Weights of a small model that answers yes/no questions on an image's attributes.
Training: normuon at rate 0.017, 12100 steps.
Rows from block 2 of the image encoder of a small model that answers yes/no questions on an image's attributes, named by matrix and row number. Rows with one number belong to one neuron. Each number is 500 + 40 x the weight over its row's rms, rounded and kept within 0 to 999. All counts start at 0. Numbers have three digits each. After the name is the row's rms in percent of the matrix's.
After each neuron's rows are labels from the 100 images, of 14976, where the neuron reaches its largest size: "strongest on" is what is common among them. Only what is clearly more common there than usual is listed. The data: telescope images of galaxies (Galaxy Zoo DECaLS).
# u: gMLP up (value half) (encoder.blocks.2.mixer.u.weight, 768x384), inputs 192-287
# v: gMLP up (gate half) (encoder.blocks.2.mixer.v.weight, 768x384), inputs 192-287
# out: gMLP down (encoder.blocks.2.mixer.out.weight, 384x768, transposed), outputs 192-287

u.580 099:505406418515546559569450531485450468572437476472499480516487563518504487537552481486552511604498475495480460445555425516522410495486521540505548506440508494494484565491506500468488486463516498460524543526460476427543456531518513476476488433494462492409507455536510479625540507520493553468
v.580 099:450472471498418537429476494504462526491505459442455498511509578513535406521456582568519441484536458491532509527365566504471543453537495457530535522543538469474467505539522547496459531576452561525507509469500456493552545482520508518555468555483522475499470478495474557384478462490443492487
out.580 129:493525433491465493460473504508458555455512528539535487487486501459482589459559480469469450479523480417553480519491499483445474563500478507511470517521542528496491522519477490493538505560474518493512467509512499501496488553484434533579518462516530521515582545564539472502489472484447495488
strongest on: roundness: cigar-shaped; edge-on disk: yes

u.202 097:543532484496571537504577577531567538535482483522503479455471479506549513441460527476436514546550499513562447516499456508448497519493508471463508459438476543552599446416491503524462488509549440530523515445464434479543543523543562545401449443444452575477485550486452545566497514436533466493
v.202 095:471459500473548470495477416436468449485519519449529478487486497469510442487575502509541471463468492512552457520488497484486490438449558496491487530510504525447451497511542464481546451505528541456504508586498499487569484566490484525481486497416567475466456472426522505460556561509557511591
out.202 103:414491512519574508555477448524509498487486454401466478510537514449523482489527527522562567486456498428506491472518510540547518537519520531513514534499463512541450443462540458438601511475472572546510522507405524571432515487489438429495540522485551468480481490474493533469513457487504529540
strongest on: edge-on disk: no; spiral arms: yes

u.9 101:517517470486460511553437474460516494476487510519540583489526520502497525514550579445520530527505465530538473496491511520467490500492515528481478524432515459398551438439490477451465521504527511474494538494582450488590561466522547497533507483490487505516460503507556490578501544522518472503
v.9 101:537507495484538527485531502457533528503466488487480435503435488454501524452525550582466555475542389510550520548513491544540405457488456433515552504432518548473441475490510460438521550478518481469563579513474437591498503548501518469452563536534545440466487515477498500462462535431558537509
out.9 120:519519459469444502463455459514484494507550478549503479476511468520431457535488507532545521516423474463471529462495462552488538528500454463502505525512488544512500478455531439527480563482522519528436478533469502456552439519465462582501458526532497515470440487482488480461418462536458482520
strongest on: roundness: in between

u.380 096:374546453529466470541488502530487550563472426535550504416537519497488501546475517477463494484478474569496477521509474493486519483513487483516471503499511472549529555545466519536527542474505469401495489500480556545466527487576503534497497477465451528498488568496501518398530511552509503542
v.380 099:503483547481473419530484520475489604540432455453510481536446478508521451462497487525532396560497442504500548484456523443469489556565459472472519408506512450546370519470475505592471556526454539521502526452636489503519483550444496469508512476482501506474520460470472461471541547492477510585
out.380 102:456503525567444510488523508555509462433572500520530480552458525558428479551508478489468508502451453487503517462514525468518471516558509535417481477449474602434500606496561506486537477545507466517552438507482537480525437622485564492477509503541538566454614482527510455511460479443500486552
strongest on: spiral arms: yes

u.632 101:510543541540502537454432478557426488469515514446558575565505549478455485571560478568559511509491544460552428457489567514537480455533564523478511526456463497492475506480512572517529545397491496506562494497617519534442527465519431445538501539524451565534590508493589535486483461541529508463
v.632 103:529491546393534458485532481522495482489500600511404510493555505487483464483541435469479536490509438537526431432491516498501570496488454523439527499496492494508521515519508482503501493503494456558578511435552447481482510450516481527489546539544496493480511487428490502502569429465417461608
out.632 101:495540454513501514510460449543506452469524403481558476466520530481572509484496505489409490458466460502514537478526462516499421492572457476507527544531526495626509495482441450528534462531527531563524544451541491485426423534502477538495511438492507500541488457522439505517507520398487476381
strongest on: edge-on disk: no

u.386 099:493490426453529505471527469523434457513510501491572485576557505524561452510513475575456499505514534569513489529527493424453539526442527502500405554486498599514423439505451553505490544514434537509493460461508519542437541526517493451482414500468471494393550535447456427443536490461551533525
v.386 096:517494476598478407571386541514473599484465487514490572492543549479468479454438477535476454450445546515526580544539512480466466496490447484502428516519554541518553482439567533539526535504494527511528437527555582507421404528450452537501483573444552514479504512452533447528511437507476448442
out.386 099:465507502502541535566514462495541519559584495510483435534490436437520497425495507522497588490438564435497452495449513479487507470488482447537524533565437560533563464488479541532498570427529553503494395483482465463468550518522475548544498500486503537483520467507503471536428426486551513572
strongest on: edge-on disk: yes

u.587 097:477533486539431523536475505454542556542500492528538478509526485499479524419513612460455523524473532473490507467558459583510452501526542540444478463491545520471472498455558432455475558455543406512516577481510476514562497497513508551570435478529497444442459526586455460551504533606487571420
v.587 095:536546497482544507539443486495544473452483460512458586499516482477475486454507414564481458484478503429504451587503569463544496437536517519535524505464423445519553564552460528487526498418494517580418516551539552488495508469547476563506463539514493465507548538549464548527497487509542486501
out.587 093:426571524502507456598474493467433496518456438497604503507480414509433487461500469484478469487464524505495548500498467548535556444509523545463464558463494618551485476493545516545437563535507550511531356503478460514490500523488586549508495508488477503490459496489540539518486437536443477559
strongest on: roundness: in between

u.414 102:473508478436517499495504491544560494490531544435429432507567569544522521474519461552555490466453477483459477558512431493467497535511542498579501486456476559538458516508467551502466546464479487536506572555464470438474511537500574512454487495400543448490526483520480498495483466491509510553
v.414 095:460517460496490411476482460499499504495472569519500489505522518509549555512436531429499512444446566485563474481540475531504480478470540522434587495537497466478437484483477568465487509476478458516507476507543603536536497506562430501528507471474533461484458486541499450477494419500566492570
out.414 139:507454483547483543552493505603460569533531546527502467513492506464489562575540419557489497430512482510450471514451525400527503507544553483424466508510432527539497583461485504496509490463529530487465513569460485458520510532475466457530549458495447526424485496555478516510435485464564520532
strongest on: edge-on disk: no; spiral arms: yes

u.463 101:511525475530473542534444540479530464431447483468473589488517493512503453434490520470497526534485479482501476510469488519469505494549511471459470501474491476500570469543545511524500482499499554473543488513466453481483441468478486582508519461430536562522425397478472585492394462486523494500
v.463 100:492490517477498503547536518473460579547469432534507538490559518489476502510501526500485513517390462565552424553400458451453494547528501561500535567480494516514431512483456487511478506498531501497467544440471489450486497444492524464449547456481508550492514518451532483502591452509496517504
out.463 079:514502519472514508455499542518455513545527505475535465465423476546487406489477560434522462464467489467485523516569582493537472525470543505531459480460509502541494521470480476477463600474550527460452522460502514547495513568522470463508485496524482492502534503514591455472496490491445462551
strongest on: roundness: cigar-shaped

u.32 098:489565510496446456528480519578448486526516467529436475545533490476433480456489512480467486524493546435465575476460504516528501509410425476539524473496404516521512511518461447443536538470553526522523477517518505578461509442554454515450469520485527546549531507430501519459466489499545527543
v.32 099:553503491507578484463517443493547564481453547520490546491510504476487537512462454459411521527545510443593472496503495491550456513531500456536502593495445444536523494466524506475571422473546551511473460498448530532518487517487456460586496496594452461470481490435491565561534441555506482545
out.32 133:470547486475560443509406453451471453436566555524549546509480456466472460557449424514494535506456527492498509518448486457575510539510541470507491442516540448417457459511517485467518538404478502531546522582490474545518509558551437530461421584536546543505565510546476493545516481446468541457
strongest on: roundness: in between

u.289 104:585514491452496449482504464496441565488525518548425489472508524498485414493588474537506523479519475492529528480493429545395516488428463494522505487507537495538553517545441511414505471460512558582545499519521475495451530477558512526514583470545534529533489488506584521469484499480457519496
v.289 098:506499534497462474455568472510507562522515550483534514502470443509521550514505503460462545473479517537438463570484449467483458526433509478554539540485526505473566455484577523576488486509493507513510525536477457424425503465461501431422483401514506434502439435552478466528497454515488512468
out.289 111:513474489522505543486457533479552424465582458488468531517537545475500541491494438527512467462467467466528507429547510455509532516494529486470488445557483473573455482454459531492469544491489522433513406488456510453556471476496455541528493517422522507504509506481516437436532471549494510462
strongest on: roundness: cigar-shaped

u.129 103:554541522513494473492470548496530490528543512574456519549559483513445522553577511503445494497553465506430561419528501504472497426499504516493477508531463495544514483458493495473487496526500533520552527497535450378455467478485490582489545500529419486496503404445523489512491572503439487469
v.129 097:443448425520484512448468498497477589503461506510472544494488571554489533470418457455492534516490517555419551516503465525412497510480546518501523525462393519465511491511497420612595493463460506505490539523558461560451502540538454512529450488494472512446491506540510483460566525423518448473
out.129 128:478447474612483460512496559434464488455457521471505493448499546521463429543499551515445542460563487534450479566484464518553487494522511529455452535431553490563533524550530529520484547509454483521485560452441557470471570541552516449459565530522496534492460427501539518486477568518523487521
strongest on: roundness: cigar-shaped; edge-on disk: yes

u.191 102:524484541484460465553493495466522434474435490473516487558518510493464525539534546554446484531538510408465493452512537519530563505403422491516477523454498551425535489516550513556516534450505409487566562518434560482544543512549453556550492515466499506512553506535519510474529460500466510491
v.191 100:524499476504463459530359419423494515478441522505532499547562489409467530503551407497427515580458485520430496424596477500463534468513461405418515470575473545479517503488455532475476434479475499541529516571542515430547472474491501516503496503585525543487489541511462533547486481504436585514
out.191 100:530529430533501539436462550506495528547439528468497511443463458501578525525506510535482462505535519510561483452513475453525473464584460473507576486445475515445466457502561450507492500475516512476470469553399435582527527517514478448471552479552473490547441524469505459463435470519514417568
strongest on: shape: featured or disk; edge-on disk: yes; roundness: cigar-shaped

u.207 102:496475550496467456488474519452575515502483489559523549513547496507407460506458538547492487406480485512520417556539466577499481419497534526460537482540496441549455549583436496447561484501454536491465497463457510505529482476468487400478500470534487461473517516399478476432498482552543548484
v.207 100:486535538471494439514528482431513469528467466552558502565415480467454511477509468498552547486442468514482508531444473558464506579508490409483525507541525432532438462532514447479464498531522483495508465451475419464566588490464539488478540544517444488469509479485503431526409481576525528494
out.207 062:522462522551517464485429508496505513593474567445519417450502538489528482471478505434483538540529498409450522468519439499512562489555537573564412538536582541478489514492559492497513447538547554498506527538538432458519505470494524548541455556475577465496543531445489502491503526509480564527
strongest on: roundness: in between

u.648 102:549499555511514499522499479517513468425509522552494472502518631442499442578509495514475543497522479505501521587458466503405458444518546474476504511480514493475484562511425457458454521504582464499482468564487562460483513450512491475546529400502407508477492446517534500520546532512500471459
v.648 095:512536556518432518528487539503520509558490475506477473499462578502501423542574578494572499465485470572503483584482451553576524485457471507514505516490545508479497452483475496488524543488507516515497524440545517482498505508510471492545555430518488495488516505511531536486449506494501557558
out.648 092:598436496532529511506584528502470570446509476466495519509490603458468580471528557577454526573542515517461475557486528480539520522498571434451508458527482498460450475463537550522538555500496516489471475518503428472467484467485469480495420532470508489499545615484470479525515531589505530478
strongest on: edge-on disk: no; spiral arms: yes

u.261 099:404558523523508529525558489528508496457474582536482473513497474496527452494443488522472443523518504532520458584478429516502508493555537527460519510489491481501503506448513445519477517540571525420419408487486474539434559472444468491562447515482498530472476496488552476511479549537558563537
v.261 097:459485535510523460456513511521511497562548535510545451518511466521483503506552509502560499526505482428491503459459495489551495594481459539502489448572531541501504516486494578463458476525510498511489514481455417458474469481475505474571545551526512485491451490480508601475430500572507517493
out.261 083:466527483501417555534448446539508512512504456504470513501505493531511544555477541496495469456477522460448530473543508449492520568413492582500476537535471592496430481527538529539464556513504518520508497397485500497602491455456528414526487575537472444563487490518488591506538470488566537508
strongest on: roundness: cigar-shaped

u.12 096:526548500518521521547546469473479530479533494529479495538480530504506533404484449524440509487451438520506457472456420459447518526545568498519501499595517534513499560495499497467485482455523481496541507527480530409482475487551454465479586446438462527533590523485444540540548482542453503526
v.12 100:545535487506492599519520526490468589569433525492535432451535486534589527529489509563550507454541499427502513488469492466469549507452527503479503535450533544470460490552416568484469527516429464508480516425537554536563450519494538475522465513499501482512476473504499528502470480509524460499
out.12 117:417483536522471468477497483546494537509520493553476495554529560520471499520517550565508498431482493550505484511519514503575473440531546484485510435590517563401438455511508533427516541469559410540465550486425452479523512540501514524476472454509503553461586458518492470470445523462481497486
strongest on: roundness: cigar-shaped; edge-on disk: yes

u.148 100:529454524477452506531480462480467560602528473510469485426509529548527487483518477521584517530529530550519476521509484513516509471431483571476515443508525476576551476490453517514502446462486505481525526566533461448474487559484514504535536521521470532525538433492522437544462533472501477435
v.148 100:570484463541446524519546528448562469509546503507566501462471510483415490526435471467506448483545477481519476548416488459444538500449476543527527519537472470567545424474505520543432457530485438498528508459445543510564455517610473506484448484484454509503573498574439444546442504442429510458
out.148 094:506582490444491512417518475488517471505504471510482501474439576492513479496523520439495584435496388520432562484501564496513491530466466490536513552453531490448440461500487439546480532550608477486522528489542518433522487562471457508448478453482487476520536513512514456486540531507497433470
strongest on: edge-on disk: yes; roundness: cigar-shaped

u.679 102:481492407477455524452477473463502518488548459465528559585463527473561509507457571501522525468455467512513497482457489555540467502468461484495481497557522490429533522472520433426491554511493563498571544499476550553494452552506511506559497489525488506506516540473427555454491415517482538440
v.679 099:581510550504494580504562481550500528486456561492504487477472455395462542543472419508495498483507553468518475526480541468494512496542514562557519484496457488519578456521519473493454454469485468537470478526458473567529534418578556460515494481413521500465504489537505502506487472539522500508
out.679 115:542457474564456511490446591516503458494458565503482585462483474444477534561446464511540541498536410369470527409488469479464504496525513435571476562480461472423460501490533504535442485535506497529537508568512465505500499503447510404444502456465545514532547486494538498427512490546465468484
strongest on: shape: featured or disk; edge-on disk: no; spiral arms: yes

u.594 101:472506481484503483447454452481426457563562501477486464457501451477527465495566473524415531455546536502484508472544455518443501506515458438427535493520472487531471536431539578459599470494458539498546486481518483527487507406489476445482520485443493479470463564513512499545462445474528501509
v.594 098:506510486565496414463495484540457460426478551499480489456481476441518475535508517442506508545455453520509436510528524504438513525398545547493558503514590490605483454525463461545532536520482459509424493593470460514563529466479512553485514514506520551573508539443482516467608492450533495490
out.594 116:476453526511526531524456508511466518485504465506484518473532450520466486570475457513525568534472595517508531514572530480427474501527511480497471474523450538484482484484480566509514560616492494575482537517463457495507566510508512522538488507494483484516525476581469471550504473462484561536
strongest on: roundness: in between

u.506 104:419483478493491472473587481467568551500468440535504505493548472496451482503466540546440541494554540488531525569527512569505551428455468509481453546494513485406463472547569525512428501551549461503440521521567421473575526472521475539516461527481504467444577476529449525519525443432525495512
v.506 098:524473516466483562506476438502503514430558475500553521552495510505520522489523559508559511479510489475489443557519514596478521468537425548482493509561434438497498530452533515514431483478431521553455515452459484492511473504595471514557455416494469501549561474484533384534514529413531498512
out.506 097:522530521559489539482464485583538491464468491527487517527543508464514439541533449512460519503532486502516436560468470469456514507459512535496533448493470534496506442525486509438459486493566497603443441543449534553419523444556563516447542489495505486468520416475465547558479593575492558502
strongest on: edge-on disk: yes

u.175 102:464500431497418454527564530474505531530457530476495540450505497480546533531516503529508564470510464439466480450535486477524505536546492468535548469506495497519448501493494556519474531468453501448530470484463470568418514509467516571529491540484512522494484487499566512513478565476455549467
v.175 097:524533417497557503581542465534396589474512507503544536454491504550541500508529531493491456479533512483522492477457539481485563563450454423469525562579421483436480506485490568487502453473497478525506457498494512505465424512510433442518434564481501497494576523455573540562499494511448525425
out.175 074:513496489503555438546429460520494408442509455538500490506487533556520601577476431476474482528390521513531480511540509556513492492499539573479533502522559463492482548480456425409584533553488438447525447475487524497473492446479486511489511528561498496513505484527422484622529474484605490546
strongest on: spiral arms: yes

u.97 099:461539455447479459549487363495539518556470502579490513566489584552505455458512449517515533517514480553492516519448467486459508496530478481499520423509490582553451423455508441526488454470486496472576512471437459480515485509452468521502423520497509479551469503563416517512504493547456505504
v.97 101:495521479470454448514446565423457496472494428453510446559468439498529457496500468497537506513468487535510520555499453521484514438545473482478478509535503477451466517447522481507563522483477538447540435498467536460550463556443514506458483580488459542515479478525460517510580431486491486502
out.97 109:487420581497474538494537460494516477505503484429515514519406489455497529565464498517410476457445551501459554531502491512441494481556531475487534628517446454467538533450481574524540517463568584465465436502523462436550478483464483498525511527488485463468514524446528509454530441445449488536
strongest on: edge-on disk: yes

u.8 100:520534496459501473513494491434488529568542498525514469574498491542496467518519557452514534449481476500501491480504526546447481510503432493541571520482493471456501475501472467487478493488536556468453492520541521482536462537539460492455473532530463541514501434440566510533566519454525462550
v.8 101:452465413520492464487475506534491505495554394503501603503501579485529469558526485482481501538504467486520540472477503486470557467472511528548526559462460482445461506502433465423491501522398541468485554445432525498530430550538530470498542481495512504489520484438443516582556440488494523554
out.8 087:461481462465485611574472534540484482480485465426476409506447525528613510500462405527495520546526499489530495484484559494553480548471551557474491560506550499495411474475475515518426499520511511473453480434559484411465511477461479450513589473535546534505447500506532508547515584541469520477
strongest on: spiral arms: yes

u.126 095:485505579540514537490476564431494506492438441492499554522522508505544580491553394468479505495481559500453460514492550508507538515481539545466549567509521515477475544522590497489506479453463487457504512480499502573506520532547489528469451501474473504446502448489561437551506513456481504476
v.126 096:479515428604545528481555405517543511472459480524459459458493539485505532501499524459495512509494529492550494564520528443477596404556458568544477579479443547480479487450424489530561472544556507474512476493488508531503553446450520504543568448482497620528465513512566507485537518429539540488
out.126 100:497502464482466546489497467495531455505439479508500534477477552546585496479472525448449503456450462497492507501580535549491512553493522481505477581529506502457503456536481426569572523564543536475496432493530475471537468545496519563470498524498551510507487501521474501511518447515473482495
strongest on: roundness: in between

u.545 100:485437466501436507593527478449480398447526406509537397472512477498441493461521513483503472520532516520468477503479480532560478536459543553541497485462530470511463545457479554500420414504526538488535500531523538513549463449452516487534497440443500519494547562485491545524489513577512483547
v.545 104:446511568518508563599493476545504476467568462498454502494525465488440482526571498527540458462542498474453511554519511425494460410513586559525482536494555526508475506521565476518531490496492504492490441509458519537504473596494485417549529503541543473466499423578511469487453512564510516429
out.545 089:560570555541563504530509561432414578539571469507507542465554483461529596526490517459524528465487459533524452580485564505499481526550521491418525509472455531474539472485482505422468462418485477422458529540536491487441462493563576534463475484464466496515406468513515399536631512489508534394
strongest on: roundness: cigar-shaped

u.602 098:538516582432478452495526543554418452449505456494506530544536506493522536510469458568474468503507490525517540499485531517431396498534484437528544397497426485555550516441417540562536433491475510470464505468461501536486525479518503475458584520484539509484548510475534583502487466502558451561
v.602 097:559517498489534449536587476508490504497473532434528482566553561537492464572588507449484485429533492511539515459491499458507497515531461471568419555513488541532465481525522508517516508478521514469519519532573469522464508520472544527507456578505542421538483483451504548494475442536565437451
out.602 120:510531490518501537486543512562530431459465448506572518543531521573442494442507520523491499430492457608468450498454579471512458570511483549593493449486464534569520475499568470496516471469484511504498507500418498442517510531470503499509428521497450555503499474474492494499430417460479586459
strongest on: spiral arms: yes

u.393 098:488408537516486509549426481491555512505502440414508465498432446518532511527357543531520530460569501461534460451512570544444468463484535527483510513389488455531482511529447478553508487486494469515373499458409442548510459544488535526488525535538474551476557523543549564503441550474478493459
v.393 102:531541543458558510475564504484451435470533481531570504499446479508450419479547446548458455492510462426487459484448472437586472431549541522502442492535526497515555428484450490558570529526487463461464539514442515511436436527513494470490574509482484495466496441529506534507482566518507559506
out.393 077:471534497461434496481478502549512543476423472468520528586428485526562480549500473368516509529574475569530561555441516467355561561595423553494576566482554536506528452531476482533513543546548495540477497503488531447535497541447492513535524514530563526522500509481490489495447458505531481427
strongest on: spiral arms: yes

u.766 099:474458437529500519501443542485491528488560511517564454478475466536558447532525519507511512586499496565536563514417538554548555498513555534455478476518597475457516494484494490502481445461516523529573504475470514521522487610499457503456452457519484478530489421483542405545460513472486489523
v.766 100:480472387521542480431539475526530434528510472456434510486466441430502510491461483520557533513471532461438426535573492453431530499500488537537517507572540498545525495478490485558457485447503516508503470489521525486534547506522485446427499484576524494461521518493557483518537497498440459540
out.766 069:465456541497515498559527463511512500463504577463525442473543542598542543469511576488466551512486512477574520495496435476526582515446493492541486471493496587535502496503555487487513515555537410538518474422512522437520523523563529451513516456479467563450483435531483515495490460492456475438
strongest on: edge-on disk: no; spiral arms: yes

u.43 100:488466389508523510490451523486476551503532415468521559504537560457556484560468491471514438483476524528515503530485531463469492515444536494519524423491435430558474556481473466490463488527551540518527532541503505525506517500526392549472542484552540525492579475507519565482484389558469489591
v.43 096:487487524552391537536448487460492464532460516508556483540559471461531460522503455470486532503475484466566462532412559471491492449526512454528588518503526452490516496421497454506458465468410522460498547459505513538447545475472465499492436437442546521507514481476538448490483436520515515524
out.43 074:393440585517484599473543560525444493485488497473495499411490494532518516488494463503494555500497486485469557411490475508542545539547472469488530491502519524482521547498497505524583512480484415470503483488531505587563452496542494481471501497512542490460519533439529493523479493494429550529
strongest on: shape: featured or disk

u.445 099:618469464523553592477490503572496465547492546452484495506435536407523426533510444569498462449511523498556463510486522545461456499468461509524498528592544470403472524468535566501412572471513525556491464543533559436499467437504511376501534561451544552542546488460485513553462529522465541506
v.445 100:464504566502437588554472480484509531497416475525519495481475502542537528396492493540469504475442508494493464446581563540478500522494536512464546427530640498507547489439489533493468483543460449465499532474525516495522475456429507515553477517490517471471461477506516428539456486493555592552
out.445 137:490444526501536498517448501482485493435511556524481492515446449456488495452482495454470557486505518465510466544563418527436478509483473431477482483421571489561534503501546520564463493526505513504553500514483565535451417466409484424407492439506478469438462487503540465494503409485480477500
strongest on: shape: featured or disk; edge-on disk: no; spiral arms: yes

u.196 101:528508547477599508514558515548497519476560535461535504562502526541475518578560508463551470518403495462493521490489482516498497518484468480447444522514514536452453511547424408452514449490538436515553542536520526529484456478473524528455520509546429425496590516476483495574505507476538465509
v.196 102:460437544518526546479499482507550494513430519456501520530501454512557506558516495481520502457461493534545550582498546551548483476417496470535521517557590475528549510450500508437601519499467460476521500455545489518519585465525511479512469485464437533535571488511475502495457503545507530517
out.196 117:544479471544568505543473470516602496574458491475468485452475503453537542484532454526511529567491508478499540501522440502513504556459487536461559541484464458496501543500550440594595528547530545522570505552513495503428431455456539434499451471405489447483527495480506452483523486485520494582
strongest on: edge-on disk: no

u.285 102:583521506539438463543518441560494444453480454518498518527493516539368451515465589455468479528462517450510452518418564507554474508526568475421509448518456535496497521439485506573431448464475524434505463492512535482469480482493531545408499521561513558512507481495524567485536478495498491467
v.285 097:530443461556448389541479530457457538492514450506405553514534421469502575484473474545541427498466519566428529567537526503445530466454563528438550505476525415513502495462555475475448485482555500465500513544541512421485488457535541494487571445516504528521517541502542455503423548483494409474
out.285 097:497501497470461602492538416505542547578502488562511522474509542512436422515489532414516533451481466520527525488505500415528522539473493507498497463497539481520519527487516506541500442467495529474608482479433464579468483555521476443498566597520518471450410444538435457548508501479539515497
strongest on: spiral arms: yes

u.338 102:522464547535473510520515477502524527531467431462474539594528464479500434389573449607520518486473522501478496521517484528475503474543490561506510558494547483488535527492435547445460537512563459531502469490454469495445625508517512514466441486508566491591503449503488445562570525550491494569
v.338 102:424433529523528449523554564533414516507496500550460499490503451511506498487562534552552507496489528440482503576485458511535480482512565454501583506427473492488447522440511537539481500474508509478555528431544487458522541467481578544510468562458489533430540509489495601543524465473520620546
out.338 089:516465420424499503455483472476438477540517507501537444473462518499465540435486433436515464508498411538540562548492537478567573466494517498487487513536505439464511477516532458581493487475555518444513585458466585528540498532434520547550520509473463546487526512484491466574482545533470484487
strongest on: roundness: cigar-shaped

u.29 096:399449490461566507472519476551494541474457507478528449473504536472546492459465570455549510529509486495470525498586449455520484563554559538513477486419477554514503473519486476527485537507494530495498514482422484427556434491509451523461517589528417519471490428431476488521494481504492530494
v.29 101:467497477453503439457543460531520503489462550475501470546449472485586500443495487476569482503507457550535552535522452551510501602557472457491534493491400489516472478530471480487465499607474504516489454443522495510479537521486542517481540446491483513463498523542524492425504477488510452552
out.29 060:472439466550494538459496472444541518523582455604523526511501485443384475476526502563508579477476510549554572517511532564531517529489452453556489555472495466455528485445488471427554540489489462474547476435551513472553492523493473437448473510461492524485466493543449508469475485516476505582
strongest on: shape: featured or disk; edge-on disk: no; spiral arms: yes

u.143 094:495508493515417495468588555480504419556460397502572485488431494601514492584451473502473464483475526509528502490512529510575488487488489592499513491526403496529471480443367419443502495455466534489521558529539511479520502464529491517462503495544521462508521512544562502508514477496479475500
v.143 096:514493493513553565512461557549647448578458540493482460572503533553514519453455559507506496519526501541497536469535476473436480556526505542453477492474542480479512506518535595453488517442515534483441556564462519512549480467471422484525559523574498568456515499514601498500499542568525509454
out.143 090:517443503463538508509401434535546535509446474533482525486514538466502442554530548484499558488495448534528508507443515486440560499528518493518576529485501515426506545438527504439482440516492526584556458466574531423493458500476527449441460496473524493491520469512508472452466458527483468551
strongest on: shape: featured or disk; edge-on disk: no; spiral arms: yes

u.385 098:410506498458460426576437575516546483476527442493521484500476549492483525482516534483496437472573489483474490448479412538444517462494519432453470566544533466458464462502495540529524450546531547389504518471468529524500505480525463506493486502462520567465538531500441497603481454491561518438
v.385 094:554541554504461499529462458561507513507507528481471508511516530469559573525463540503465487441496463526419487472499443528513499506486523539507503455561507472491472511496473504563513510492480533515549477588504513500509525578546411450491486531558466410508502476472507492571462517556543491480
out.385 066:553458503508489557565491495524509504507547438503527493417481469452506537561535544505504574498419503451489519541452477529534512476485461487488541458557478497510512514503542590504501530499489422515526584543497527522549581547460523503500570499612523435525544523486544468463605448518560536541
strongest on: spiral arms: yes

u.16 108:456480454453468567502532503491476539464521530545449528486526487416518485474503469466565508452519565481459490486539546510494515544445533452537472549508449489457485503556501478479549472494520552442573445499420463489505523465564548571488468491542506518489498507390532446523502484512434509428
v.16 092:493486454415454587510507535449514514476492616589479502446535433515462581485523466490433530484474455515550477461549503542466538560517517502493476483543501523463534548506467442446509491542483426508479509512495535484537551441544552489520499468504515490511543490415466470527536503529506542498
out.16 082:562544525519486446558490526549527466542539559394501443542550488589502470520536548487541540548458489477497421495483492499475504510538514506427558481472516445548627587452522530559474592437473477484576555510516525500535521511510567468424486451480479526515512435494499500457490482513499429586
strongest on: roundness: cigar-shaped

u.28 106:425589517539451524537481453476478511530479495465597516448496450454478465542512529599451435463477454489558570520497493520492516477468525471449506351486513488390489567565536534563500537512509512557442545457578478551582497535484518529548535502536491515515460563486501480495569501450474490471
v.28 096:463551542461566523484517519465465475544478459524396429510425513479417533504459497476528533532499476466506483481512517500463541428498488528537386530484534492452531533456526513483413473479501487542498482471448515540487507513465467525503489513568526485502480540509408485471533544466546490495
out.28 094:488495501511516507536509471436487524524505528471472575479504540530455452442505462525433492555500498445481475575470538532427559526455473540584511493565427544461459477524545436482468454507490520469446531511546450454488466452543537480477480461550575511518525490524540512515527602531536530547
strongest on: spiral arms: yes

u.747 100:533527538444454474477464475426471483491527536493533545430450538466583455420457509505467521473546504501476485485571519438524531488479497549512444473445519553403573498532450478540452462477498517537506463546589555474497550513526546497465516527474465539418508414523467515491500551529490556567
v.747 098:505484502450479511512474466562571507437508497503417538470536546430556521481541474496579496427512491482487500487489407484494492467467529547443509447496447549474478503573528435534542453511428527503557522494494471587496528523517466541577447537519481548428477523567479579447465527531537420486
out.747 087:504545456528525501515506527514498490453472506530516477536467462463497466517457511524412504511474479460500519541452526507522522489502483478551428482516529516588484521524487556509557571497514506502478478566517486391531448552467492519499561453561483452585559510431521440541479486555482516431
strongest on: shape: featured or disk; edge-on disk: no